{"model": "text-conditioned image diffusion model", "dataset": "regions of photos with short descriptions (Visual Genome)", "train_examples": 203450, "image_size": 32, "horizontal_flip": true, "conditioning": "text", "arch": "uvit", "objective": "epsilon", "cond_dim": 128, "tokenizer": "word", "vocab_size": 6471, "text_encoder_width": 128, "text_encoder_layers": 8, "text_encoder_norm": "layernorm", "text_encoder_norm_position": "pre", "text_encoder_activation": "gelu", "text_encoder_mlp_ratio": 2, "text_encoder_head_dim": 16, "text_encoder_fused_qkv": false, "text_encoder_bias": "all", "text_encoder_qk_norm": true, "text_encoder_parallel_block": false, "text_encoder_inner_norm": false, "text_encoder_drop_path": 0.05, "text_encoder_positions": "learned", "cond_dropout": 0.2, "norm": "rmsnorm", "norm_position": "res_post", "activation": "quick_gelu", "mlp_ratio": 6, "head_dim": 16, "fused_qkv": true, "qk_norm": true, "parallel_block": false, "inner_norm": false, "patch_size": [4, 4], "layers": 8, "width": 192, "positions": "learned", "init": "small_normal", "residual_init": "none", "optimizer": "normuon", "muon_scale": "match_rms_adamw", "lr": 0.0046, "momentum": 0.95, "nesterov": true, "orthogonalizer": "newton_schulz_5", "adamw_lr_other_params": 0.0027, "steps": 5000, "batch_size": 64, "epochs": 1.6, "lr_schedule": "wsd", "decay_fraction": 0.2, "final_lr_fraction": 0, "warmup_steps": 100, "weight_decay": 0.0, "adamw_weight_decay_other_params": 0.05}
Rows from block 5 of the denoiser of a small text-conditioned image diffusion model, named by matrix and row number. Rows with one number belong to one neuron. Each number is 128 + 24 x the weight over its row's rms, rounded and kept within 0 to 255. All counts start at 0.
After each neuron's rows are labels from the 100 images, of 14976 (inputs lightly noised), where the neuron reaches its highest value: "patch colour" is the nearest of a few named colours to the mean colour under the peak. Only what is clearly more common there than usual is listed. The data: regions of photos with short descriptions (Visual Genome).
# fc1: MLP up (model.blocks.5.mlp.fc1.weight, 1152x192), inputs 96-191
# fc2: MLP down (model.blocks.5.mlp.fc2.weight, 192x1152, transposed), outputs 96-191

fc1.405 [ 72 148 125 104 139 149 116 116 163  94 132  86 133 104 153 110 112 143 117  79 164 130  88 147 125 191 150 155 162 156 130 130 172 137 161 117 146 111 137 165 145 157 147 109 157 137 113 131 176 147 116 148 118 116 112 138 108 111 145  95 121 104 126 114 118 153  95 142 122 136 114  95 103 108 146 167 167 172 133 100 110 165 118 125 143 143 116  90 155 113 169 140 139 128 140 118]
fc2.405 [151  88 149 171 114 103 119 152 116 130 133 156 110 133 102 143 177 125 165 176 101 122 140 126 136  64 104  90 121 105 130 146  98 115  86 139  99 156 123  95 103  98  94 132 124 123 130 106 116  96 133  97 167 129 168 135 148 144 107 147 122 165 133 137 118 130 145 131 152 108 151 144 139 159 112  78  93  90 136 147 157 114 120 146 112 105 123 146  92 137 101 125 121 136  83 140]
patch colour: black

fc1.462 [ 93 165 130 145 176 145 143  80 162 152  88 130 156 134 160 122 120 106 107 112 138 141 134 103 134 108 107 110 106 113 175 140 130 119 135 153 122 130  99 157 121 143 127 118 120 126  84 139 155 110 129 116 197  90 128 152 136 145 132 122 154 130 113 112 158 165 134 122 127 135 107 121 124 120 116 162 134 119 166 178 176 136  89 113 155 160 132 127 131 122 134 109 158 171  89 167]
fc2.462 [149  97 136 112  80 101 116 166  94 110 194 142  89  91  94 118 105 147 148 163 160 101 115 147 142 137 152 137 156 163  95 114 135 123 115 102 139 132 118 116 140  80 142 144 138 107 164 142 125 158  95 139  76 152 119 126 102 116 125 131 135 140 163 169 116 114 119 144 102 134 127 144 146 147 141 114 102 117 121  79  92 121 182 156 119  99 131 145 149 123 129 146 121  92 167  99]
patch colour: white

fc1.526 [123 107  95 122 120 131 170 105 139 132 168 112  51 109 174 104 123  99 108 177 148  94 145 153 113  94 127 113 117 111  80 121 118 111 136 146 102 139 118 121 110 136 156 140 146 127 144 105 148 163 142  99 115 164 147 128 142 160 141 129 150 130 172 139 135 129 117 122 142 151 169 133 116 134 130  81 109 110 146 157 133  81 102 150 110 112 126  96 110 133 100 162 144  82 150 133]
fc2.526 [123 144 127  92  83 141 114 164 136 131 123 116 145 137  88 157 141 156 102 130 103 160 152 130 136 139 128 167 153 132 109 176 124 145 133 105 161  96 141 133  96 127 122 117 123  99  91 146 171  94 148 161  88 105 119 118 133 107 133 134 134 125  86  91 159  92 164 133  93 127 114  99 119 138 117 134 163 120  83 126 123 143 119 145 156 164 135 154 120  95 179 108 152 179 124 135]
patch colour: grey

fc1.362 [106 192 135 140 155 136 138 145 136 116 125 143 128 143 103 142 101 128 100 147  69 129 166 101 132 160 122 150 143 173 150 126 111 139  89 112 165 144 113 124 125 133 114 133 146 133 133 172 122 156 158 135 176 136 103 125  73 114 139 133 101 104 124 150 169 128 131 161 184 131 167 142  99 131 162 153 132 177 135 126 169 112 135 161 116 134 162 149 114 141 116 129 104 120 133  75]
fc2.362 [118  94 145  98 112 108 108 128 119 127 154 115 135 137 140 123 146 119 171 110 170 130 112 148  96 115 129  98 123  76 125 141 132 125 112 127 110 126 135 119 141 115 139  86 120 112 120  89 117 123  66 125  84  82 158 142 153 156 125 138 156 178 151 111  81 152 128  90  80 119 111 123 165  99  99  65 146  97 130  87 126 143 117 110 153 133 106 121 153  78 139 141 159 147 124 173]
patch colour: pink

fc1.749 [108 160 158 119 151 145 127 112 122 127 169 158 135 151 116 143 107 170  97 151 107 148 148 118 155 140 147 114 160 152 143 107 118  76 104 125 102 126  82 140 109 137 152  86 129 145 133 106 134 167 139 123 116 143 145 125 129 111 139  97 138 135 117 126 125 137 107 142 162 175 143 120  64 104 136 122 131  96 157 131 105 135 144 162 154 137 114 136 136 157 165 186 142 147 109 109]
fc2.749 [ 74 115 101 126 130 125 136 115 129 172  87  90 103 102 152 139  97  95 109  91 158  90 134  92 108  85 154 168 114  91 129 145 120 158 129 145 116 128 171 154 172 155 124 142 131 157 127 151 154 118 114 151 138 142 124 125 106 140 131 113 134 146 110 156  87 156 166 152 167 139 149 127 148 133 123 118 142 115 111 154 128 132 111 146  70 115 129 132 157 111 121  70 155 136 100 132]
patch colour: white

fc1.247 [107 127  80 141 127 113 160  85 132 123 117 139 164 119 144 107 112 101 102 111 132 198 109 124 125 115 128 112 142 134  95 116 124 156 129 118 136 127 145 133 148 147  68 123 130 104 153  95 129 116 117 138 105 184 149 125 151 116 148 174 159 108 136 129  72 142 127 145 119 122 106 139  94 144 142 144 148  89 117 123 118 139 161 163 100  70 105 147 103 131 138 152 145 118 151  95]
fc2.247 [137 141 177 147 172 122  93 145 108 136 137  94  94 131 109 139 116 159 132 100 114 105 110 131 103 110 148 146 119 129 172 157 124 133 162 133 138 122 148 130  72 110 172 161 114 124 125 194 142 102 155 127 157 119 135 132 121 157 104 129 134 109 118 155 139 137 112  81 138 144 147 112 194  96 144 151 116 156 136 135 113 120 140 138 155 145 184 124 149 123 138  98 123 137 133 133]
patch colour: grey

fc1.712 [112 137 140 138 121 169 108 138 177 143 132 126 113 164  88 107 130 111 154 160 149 150 145 177 142 132 155 135 137 124 167 157 103 142 130 179 169 133  97 139 157 161 150  99 155 180  75 149 148 141  96 144 130 147 179 153 117 128 155 111 105 117 135 163 156 177 123 122  88 117 124 133 117 121 119 124 123 131 144 162 150 111 114 153  97 171 167 127 113 157 100 124 120 164 126 178]
fc2.712 [133 122 127 132 131 107 144 129  87  90 130 105 136  66 137 144 125 127  98 121 125 114 114  85 130 111 116 101 117 109  71 130 185 117 135  83 103 137 152  79 130  85 106 126  86  92 164 119 115 119 161 101 149 113  60 117 149 119 107 141 168 130 158 102 108  80 113 150 177 171 128 126 153 138 138 122 134 114 119 109 138 129 122  95 159 101 103 129 119 121 150 131 138 110 155  72]
patch colour: brown

fc1.504 [119 143 111 137 145 161 111 106 176 157  98 143 134 111 124 109 126 136  65 155 145 128 125 124 141 150 134  41 114 128 123 139 111 101 129 155  69 123 125 128 105 114 140 108 153 138 125 150 136  86  97 111 116 190 130 103 170 162 161 131 120 121 136 134 118 146 139 148 111 138 123 171 150 168 138 103 148 145 120 126 152 108 123  84 149 113 137 101 135 153 103 148 133 112 132 134]
fc2.504 [129  98 134 126 138 117 163 144 141 126 176 146  87 138 117 161 122 130 134 133 127 133 163 127 106 101 125 123 118 114 142 148 110 125 138 134 144 154 103 147 125 172 146 131 130 166 125 100 107 149 119 129 129 103  94 133  88  78 118 136 144 128 136 135 122 157 138  81 160 144 161 136 126  49 140 122 151 108 144 126 119 145  50 126 145 160  94 143  96 128 149 120 126  96 129 132]
patch colour: grey

fc1.592 [117 100 108  80 130  73 106 168 121 135  85 137 105 114 122 135 136 116 130  97  94 129 124  92 117 195 115 112  94 107 167 109 116 176  84 155 115 186 158  97 180 119 127 159 105 160 165 141  92 107 131 136 144 107 122 116 151 111 101 150 119 100 147 143 116 163 108 116 104 111 131  89 157 111 131 166 157 122 186  98 154 168 162 166 127 118 114 133 138 142 107 137 119 107 102 128]
fc2.592 [111 181 158 138 123 109 123 104  79 119 148 105 125 143 155 114 164 135 114 142 178 129 132 137 149 120 167 140 168 134 136 141 124 123 129 152 135 109 112 151 125 103 126  79 161  74 123 130 146 170 116 149 138 176 169 103 108 167 168 128 128 142 133 138 115 153 150 131 168 161 121 109  96 125 134 151 125 151 100 125 145 102 120  94 110 117 141 105 127 147 143 152 167 109 127 150]
patch colour: brown

fc1.391 [ 95 133 140 130 157 141 125 124 161 135 127 156 148 144 135 137 103 166 130 140 133 153 119 151 103 144 109  64 122 135 174 102 121  86 140 126 163 154 109 125 135 123 138  92 104 166 178 120 153 138 106 157 140 133 115 151 151 118 135 128 106 103 100 150  88 150 154 136 154 113 148 152 107 104 153 153 116  88 145  95 184 116 152 118 133 157 153 104  81 133 116 152 117 142 140  92]
fc2.391 [ 93 117 132 134 120 148 157 135 112 142 135 106  89 106  83 111 141 124 166 117 125 133 141 116 138 159 107 127 155 118 142 178 150 167 135 115 115 119 127 106 114 107  88 128 121  74 136 134 110 141 143 132  99 108 123 141 115 141 141 129  81 139 115  95 124  78 160 132  95 116 138 124 144 126 133  81  73 124 126 142 106 105 154 144  98 144  93 130 142 116 130 132 131 105  73 131]
patch colour: white

fc1.317 [133 125 129 143 139 107 106 108 168 122 155 122 132 164 144 153 172 116 185 103 117 117  60 144  99  95 135 101 115 151 179 115 136  79 128 133 153 155 127 168 101 123 141 126 154 174 125 130 114 156 152 150 122  98 112 173  70 113 167 100 143 114  93 104 113 177 118 136 113  95 107 117 126 107 166 110 138 158 158  77 125 130  91  99 150  98 125 128 130 100 140 130 128 103 117 104]
fc2.317 [150 103 127 134 124 143 133 138  82 123 105 142 153 122 110 115 137 143  84 135 130 146 172 141 139 140 110 134 117  73  85 139 137 163 127  86  72 134 138  92 148 139 123 145 104  68 116 127 109 104  98  94 159 137 175  78 182 172 118 146 110 142 157 161 138 109 138 114 133 156  99 152 125 133 119 115 113 127 108 147 140 135 158 157 139 169 145 140 161 133 101 135  94 138 121 162]
patch colour: white

fc1.765 [102 175 132 133 127 135 128 126 139 140 125 137  96 113 145 132 127 148 125  82 153 138 102 110 138 159 142 121 160  88 151 180 124 133 160 135 170 101 127 140 106 129  77 107 169 138 128 110 141 180 132 103 114 151 117 147 134  91 146 113 153 153 145 128 141  69 150 114 113  99 127 138 130 105 137  93 138 115 124 125 129 132 121 117  89 137  62 114 162 115 103 133  92 151  88 112]
fc2.765 [115 121 115 164 137 108 109 127 115 128 137 120 106  93  85 111 146 124 142 133 107 138 145 121 134 200 143  91 176 102 126 124 162 109 138 126 129 111 157 105 102 143 134 127  66 128 165 125 144 144 123 135  80 142 153 143 161 119 103 178 106 154 100  86 110  74 132 131 161 146 116 168 136 125  74 140  74 160 122  93 165 128 154 110  87 119 106 101 123 173 144 119 124 117  89 131]
patch colour: black

fc1.73 [129 122 138 119 131 179 111 141 130 133 140 143 165 147 119 146 136  96 111 123 119 149 132 125 103 131 170 132 105 105 177  92 178 137 145 126 131 162  99 101 137 148 121 136 137 146 155 122 127 122 121 133 130 136 120 119 145 160 146 113 101 147 168 159 130 162 146 130 140 111 116 127 102 115 131 122 132 102 182 130 172  99 159 133 121 152 152 155 113  92 168  74 113 108 110  92]
fc2.73 [143  91 116 139 121 100 118 117 103 120 130 126 147  93 116 104 140 150 112  96 106 103 134  94 127 132  86 116 187 152 127 110 162  90 139 129  98 114 150 121 148 131 130 180  94 163 107 127 137 106 155 133 131 116 163 105 120 113 165 149 162 155 151  92 137 148 106 139 112 159 125  91 100 162  88 110 104 121 137 124  76 160 112  98 170 156 119 151 115 166 127 113  93  93 132 166]
patch colour: green

fc1.152 [142 149 132 161 133 108 106 147 148 137 136 140 127 126  92 126  88 133 127 120 150 122 150 112 104  91 111  94 131  96  98 132 130 127 132 118  97 124 129 151  54 157 137 139 114 146 144 126 153 119 143  85  99 115 122 109 161 129 118 132 134 124 150 161 149 136 146 160 110 148 143 100 137 132 102 105  95 180 126 116 126 151 116 132 139 109  95 131 106 106  63 146 121 111 165 116]
fc2.152 [150  82 139  93 146 155 127 105 129 112 176 125 132 155 121 141 112 149 130 164 147 120 142 112 139 191 144  83 118 137 135 123 160 116 154 128 178 152 117  69 159  92  94 109 120 102 152 147 124 167 130 123 124 142 100 167 112 118 122 120 138 132 112 106 155 139  98 134 112 141 147 140 134 123 155 141 125 114 137 150 127 132 113 108 128 103 123 147 138 147 187 151  97 164 121 142]
patch colour: grey

fc1.14 [119  96 122 153 122 135 106 140 115 110 119 117 158 117 110  73  94 113  86 133 140 137 154 104 145  99 118 103 124 165  88 121 133 157 119 124 155 148  98 111 134 122 136 143 140 127 126 127 127 134 120 137 143 165 108 151 143  90 161 127 152 155 138 120 151 158 121  57  96 152 117  96 148 148 131 136 122 105 150 123 136 135 135 122 175 159 129 154 150 147 127  70 142 129 135 144]
fc2.14 [102 153 116 112 163 153 131 152 130 162 129 140 111 129 145 159 187 118 159 180  96 131  92 143 127 139 107 140 136 107 146 170 141  75 106 151 119  91 121 164 116 124 121 130 134 127 125 120 129  97 154 108 113 101 150 113 140 166  94 112 121 132 118 138  99 110 124 178 169 115 133 148 115 113 109 133 123 112  94 165 106 137 111 133  93 111 145 104 143 111  92 165 105 110 116 140]
patch colour: cyan

fc1.387 [126 120 128  67 145  76 125 161 112 122 103  84  75 131  88 147 171 137 125  89 142 151 132 148 127 125 107 115 107 155 109 140 120 159 163 117 135 152 122 143 110 147 145 162 131 156 137 131 164 156 149 101 121 164 148 143 121 113 147  95 183 142 120 103 124 138 144  95 140 137 116  96 119 152 117 112 166 155 129  98 108 144 135 152 142 106  82 149 105 123  99 154 136 113  80 133]
fc2.387 [145 121  76 141 125 136 131  86 121 126 187 166 138 101 116 117 100 104 152 185 153 105 106  86 154 142 115 129 157 102 158 150 177 106 135 110 122 138 103  93 137 118 118  86 103 142 152 101 145 151 105 120 125 108  91 130 139 132 118 159  94 103 122 110 120 120 111 167 128 146 152  99 123  90 149 159 115  85 153 154 127 110  89 113 121 150 149 116 147 130 120 127 123 130 152 134]
patch colour: brown

fc1.130 [131 120 155 161 181 150 146 129 141 127 138 130 167  91 113 130 164 107 151 151 135 141  86 106 132 157 163 105  92 125 122 132 180 107 140 133 176 112 107 158  98 125 123 127 129 131 105 151 104 135 137 131 114 118 186 119 134 132 120 163 160 138 129 138 104 119 131 115 118 150  87 100  88 105 136 134 100 166 125 154 114 145 112 138 133 146 106 144 166 144 113 123 114 126  95 122]
fc2.130 [176 123 100 136 101 109 114 140 132  97 107 117 107 145 133 137 117 147 129 115 100  94 158 168 120 104  83 151 141 108 145 104  84 137 108 122 109 184 132 130 150 135 104 128 122 122 119  88 151 121 133 122 150  79 119 142 129 131 124 106 121 113 100  96 130 133 112 128 113 132 112 151 186 148 128  91 139 117 115  85 138 104 122 107 117 113  97 133 126  89 161 135 153 131 141 134]
patch colour: cyan

fc1.337 [109 131 131 129 113 119 120 138  95 133 109 154 131 152 144 166 113 186 132 101  75 137 129 123 143 145 121  71 116 124 113 101 174  96 164 167 128 131 155 112 140 150  76 108 144 132 102 122 163 178 128 111 153 122  85 176 121 148 141 139 142 111 131 121 137 154 141 106 121 153  84 151 192 156 104 139 158 182 118 143 121 113 111  98 122 117 122 116 117 159 158 134 130 104 125 106]
fc2.337 [137 120 139  96 119 132 121 140 131 153 106 120 121 116 133 110 163 115 109 127 124 100 135 128 139 112 141 132 182 114 126 119  87 117 150  99 130 157 129 172 120  97 192 140 132 136 118 176 128  72 122 168 152 107 148 111 127 101 159 151 129 117 124  95  90 147 152 130 163 152 123  52  95  95  78 144 166 122 116 120 104 128 112 101 159  76 134 112 100 106 106 136 141 136 120  80]
patch colour: grey

fc1.548 [144 124 139 128 137 154 115 113 137  93 144 154  90 145 161 144 102 121 102 120 116 153 118 137 130 108 132 142 178 103  81 129 126 115 134 122 154  93  96 166 125 151 132 118 142 173  91 129 180 156 134 102 106 110 136  99 141 121 146 105 109 154 165 117 200  88 141 103 146 139 164  90 115 100 115 112 155 117 152 137  84 167 123 131 154 157  87 117 158 138  96 107 115 162  95 157]
fc2.548 [122 112 130 135 147 131 100 133 116 159 142 113 139 101 117  94 164 156 130 131 134 105 141 147 131 132  90 105 113 150 167 100 132 131 111 151 123 121 163  82 119  94 145 122 109 121 140 145  72 129 130  94 151 142 144 193 149 168  90 140 118 135 106 174 102 183 121 166  96 115  91 154 158 145 156 166  86 147 148 116 133  94 181 120 161  78 143 155 113 124 151 163 136 101 164 130]
patch colour: black

fc1.371 [ 98 134 117 138 154 177 128 144 173 119 160 150 101  80 136 150 146 156  92 107 147 110  93 140 102 150 158 117 124 129 149 136 113  98 157 119 142 140 126 165 143 145 144  96 169 132 114  94 110 191 103 109 113 152 117  95 143 104 136 130 117 147 121 111 117  80 152 136 108 126 131 121 117  70 151 129 156 120 134 123 128 163 132 103  99 119  73 133 151 122  77 109  89 128  75 128]
fc2.371 [107 118 118 149 142 116 131 144 133  99  98 171  97 120 127 163 122 136 156 153 120 171 122 139 161 198 163 124 155  82 165 131 164 142 171 172 137 121 154 112 100 149 123 124 124 101 166 160 142 130 162 157  95 127 120 127 139 135 131 174 135 138 125 108 133 139 121 140 190 108 123 117 123 129  62  66 111 132 130  93 155 143 138  95  85 128 112 103 129 149 127  87 136 127  72 120]
patch colour: black

fc1.36 [108 114 117 142 164 161 154 104 107 120 140 130 135 107  75 134 105 117 130  76 150 145 117 130 120 139 136 100 123 178  98 101 117 174 112 118  91 138 153 138 155 113 116 151 130 104 169  99 112 112 105 134 109 155 165 132 127 129 123 162 120 160 107 155 119 134  96 140  97 135 144 148  74 122 120 102 128  99  98 119 152 153 167 174 116 118 140 164 114 111 121 175 155 112 163 108]
fc2.36 [129 150  93 136 129 102 112 133 170 108 153 140 144  99 115 132 104 149 144 140  83  67 133  87 147 162 154 146 145 134 110 139 123  76 183 175 120 134 135 128 145 161 101  82 104 133 129 166 151 108 103 144 153 121 112 131 106 191 128 125 141  91 126 138 122 111 160  87 131 147  81 117 152 135 181 135 180 111 145 144 115 114 135 105 119 110 156 118 135 131 184 114 119 117 136 149]
patch colour: pink

fc1.629 [112  59 145 123  99 168 113 153 164 151 119 108  90 129 132 143 100 126 106 112 118 140 115 123 143 125 166  96 143 107  96 116  83 124 151 137 127 111 117 176 123 152 149 160 120 140 130 148 121 143 114 162 139 133 130  87 140 168 150 126 102 163 156 127 133 120 131 149 140 156 102  69 158 163  94 122 126 123 107 151 123 133 146 118 118 134  88 111 116 146  98 109 151 112 131 129]
fc2.629 [157 158 111 152 146  81 150 113  81 122 156 146 143 141 153 136 152 104 151 176 121 114 104 131 125 114 102 135 103 135 147 121 158 128 118 102 140 156 157  78 133 118 125 125 139 111 105 103 137 110 168 103 112 113 122 127 122 121 132 146 112 116  94 146 103 145 101 100 125 127 167 141 102  74 167 154 128 110 143 134 111 101 139 141 146  93 155 167 156 123 127 144 130 129 134 115]
patch colour: grey

fc1.632 [119  94 165  99 153 112 134 135 106 136 136 143 125 168 136 151 119 109 140 136 120 116 120  93 113 150 123 161 155  95 140 118 143 149  71 124 141 129 133 124 121 130 142 152 121 123 114 122 141 149 167 128 131  85 131 155 158 101  92 175 183 181 122 124 154 136 120 138 132 142 135 132 107 106 118 159 154 125 174 113 102 138 157 117 144 128 125 100 137 135  61 135  85 159 123 142]
fc2.632 [141 142 114 201 112 167 137 112 142 133 154 173 127 127 134 127 107 148  86 121 110 150 125 119 143 169 139  77 130 154 111 117  94 129 129 130 116 157 142 100 196  82 170  99 115 174 131 148  97 148 102 116 120 156 116 140 122 138 182 131 109 118 134 153 118 113 128 135 154 124 101 152 172 131 125 108  98 158 115 184 138 124 117 107 137 138 108 111 115 122 158 124 129 113 127 158]
patch colour: black

fc1.123 [130 129 151 147 109 133 110 137  94 109 147 170 100 114 108  83 153 140 134 125 120 116 160 148 148 105  89  80 119  68 115 125 119 134 104 100 118 158 140 132 167 154 121 109 100 103 159 138  93 161 125 122  97 125 147 129 126 134 154  93 111 121 166 168  69 168 133 133 129  97 137 139 110 127 115 146 147 128 110 147 144 146 129 147 147 124 106 119 160 100  94 177  77 129 134 118]
fc2.123 [106 125 124 140 156 120 106 138 112 162  69  80 119 143  97 135 127 131 113 118 109  98  67 102 100 142 164 161 116 135 156 124 145 135 142 151 122 124  99 125 120 128 137 162 178 184  98 117 143 103 141 124 141 131  90  93 155 145  94 153 140 143 121 118 124 108  93  90 124 146 128 131 157 149 118 127  83 122 154 109 146 115 101 136  63 133 135 113 125 153 158 105 152 136 132  97]
patch colour: grey

fc1.30 [158 110 102 164 129 146 106  89 116 131 123 136 125 139 131 136 141 139 119 129  98 115 121  76 130 171  86 124 118 140 132 165 178 135 110 136 138 121 164 130 128 140 163 140 110 133 129 119 101 140 145 110 158 119 120 159 105 147 137 115 123 146  76 119 168 123 117 122 122 159 129 120 162 112 121  91 153 163 122 159 111 127 115 143 163 166  75 130 137 170 123 117 105 128 126 125]
fc2.30 [ 81 168 133 106 124 136 127 148 144 151 150 133 150 105 122 117 114 114 126 170 114 127 166 175 104  71 161 133 119 100 123 106  83 138 146 136 107 140 118 113 127 107 105  94 130 146 154 123 128 114 121 141 113 137 145  70 150  89 103 116 132 122 160 152  84 128 128 132 141  99 123 144  74 143 113 158 118  95 158 109 113 138 132 110  99  85 190 130 110  76 168 136 140 161 125 146]
patch colour: green

fc1.724 [161 135 181  76 126 145 140 132 123 174 140 133 176  89 119 144 146 146 157 130 143 138 127 122 106 133 123  93  91 131 137  95 132 136 105 138 152 113 117 119 110  94 140 146 119 143 118 119  97 131 137 129 117 129 128 149 128 144  90 146 165 115 172 181 145 113  83  87 131 143 129 142 111 111 125 111 126 148 130  85  51 141 136 134 147 160 123 153 126  85 133 149 105 100 138 145]
fc2.724 [103  99 106 160 137 118 150 120 161 125  87 102  96 139 141  93 115 153 122 141  98 125 127 127 127 146 112 108 147 113 118 157 167 100 137 138 146 138 165 144 122 151 115 102 145 126 137 119 154 148 142 139 138  77 157 148  96 122 120  98  89 120  90  88 124 133 173 107  95  93 115 109  90 130 143 140 139 130 126 134 128 120 120 140  92 139 132 107  98 141 112  78 172 124  85 105]
patch colour: green

fc1.324 [145 131 168 115 160 133 143 124 165 105  99 125 116  99 162 141 158  84 111 154 161 136 141 111 117 131 108 101 118 105 167 156 156 132 132 146  92 172 125 141 161 148 142 121 147 139 178 152  96 108 126 142 143 124 121 164 131 165 127 116 126 102 168 161 144  71 113 134 144 123 187 129 168 105 142 117 122 159 130  84 128  52 129 126 127 159 175  82 141 119  65 124 108  94 137 135]
fc2.324 [ 94 123 104 119 127 144 107 102 119 191 130  95 108 140 111 118 134 122 132 143 109 121 115 127 147 148 120 124 147 158 139 103  94 139 115  82 136 123 141 137  96 106  78 120 125 114  80  56 119 112 129 123 142 149 101 127 133  99 126 111 106 148 109  97 134 135 153 127 128 125 119  89 126 123 111 136 132 153 115 162  85 147 154 159 102 123  87 160 147 160 115 135 128 132  69 147]
patch colour: black

fc1.471 [ 99 120 116 126 132 138 138 134 139 131 108 133 135 152 167  82 112 176 124  94 100 129 104  90 133 122 127 134 154 117  75 127 138 127 139 154 160 113 154 138 108 137 129 117 128 168 123 108  92 137 115  79 118 143 173 106 136 101 156 125  98 190 125 127 188 164 176 169 155 135 142 132  83 152 136 113 129 130 152 137 108 133 127 135 110 122  64 108 138 115 102 116  92 154 122 121]
fc2.471 [125 105 117  86 150 130 109 101 115 146 157  93 100 108 133 117 116 105 101 146 136 117 137 117 110 150 101 134  98 123 162 171 120 160 135 150  93 117  75 146 170 104 100 174 157  97 102 144 141  70 110 121 110  95 107 117 112 152 130 123 149 103 135  98  95 132  76 120  98 126 160 125 149 105 101 165 121 113 124 123 145 127 164 136 148 158 168 120 171 152 137 142  83 150 149 131]
patch colour: brown

fc1.173 [ 93  91 148 106 168 134 113 123  96 159 197 125 154 142 117 129 115 130 173 187  92 141 114 114 100 138 131 132 125 108 110 106 126 128 108 148 111 162 107 141  97 107 169 124  90 123 151 118 151 107 155 126 172 138 159 112 144 100  98 150  96 129 112 110 134 127 126 148 111 105 129 128 158  99 112 148 151 139 131 108 116 114 154 139  93 138 164 122 117 111 126 164 140 112 138 178]
fc2.173 [157 166 112 130  82  84 131 108 133  77 105 163 119  93 141 150 165 107 114 155 130 143 120 144 161 123 105  90 133 133 126 134 162 164 147 104 148 129 127 108 164 130 102 123 148 138 115 135 107 165  85 116 110  54 126 141 123 153 127  95 160 125  92 109 105 129 108 110 113 161 127 117 118 163 124 145 106 143 160 116 107 156 101 121 130 130  99 122 148 132 144  89 146 150 115 110]
patch colour: pink

fc1.83 [140 136 143 145 122 165  85 106 130 105 167 143 160 107 137 133 129  89 178 156  97 126 104 125 122 143 101 132  99 159 110 156 161 154 121 135 140 139 128 138 124  80 110 115 117 153 149 148 174 134  76 115  59 126  80 125 116 122 112 173 116 133 142 114 116 126  98  90 181 137 194  91 126 173 124 170 152 110 127  97 108 165 119 111 110 110 173 117 154 162 136 109 110 124 111 119]
fc2.83 [135 118 139  95 105  90 156 142  82 131 114 111 123 141 120 118 125 166 103 124 156 119 120 122 125 110 116  92 141  96 106  95 104 114 146 124 118 102 128 123 112 182 164 123 116 109 132 108  81  65 170 127 170 148 162 105 159 126 115  76 116 108 125 155 144 115 114 169 115 117  74 172 131  88 106 103 118 147 133 160 129 105 107 150 117 109  91 160  98  93 135 172 121 127 137 152]
patch colour: cyan

fc1.679 [111 114 137 142 168  92 143 146 140 135  96 113  80 128 107 158 113 137 108 129 132 148 106 126 130 163 147 103 153 129 128 125 131 126 125  96 130 148 123 132 115 126 102 168 102 113 156 118 110 123 142 165 163 159 182 123 148 134 112  99 116 137  96 137 108 144 146  91 108 133 144 160 135  71 122  41 143 162 155 136 106 109 141 115 116 130  95 129 109 100 142 136 154 110 122 139]
fc2.679 [142 141  95 109 145  96 146 128 107 149 103 137  94 101 137  76 146 125 123 124 123 122 140 121 167 117 114 125 130 146  88 144  61 150 130 156 111  79  95  99 119 131 138 114 164 135 129 141 129 135 136  98 105 144  93 110 118 119 150 131 126 105 140 125  94  94  90 139 157 132 111  75 129 136 158 138 144  96  89 150 138 172 124 104 108  99 123 126 134 160 120 157 124 152 114 127]
patch colour: brown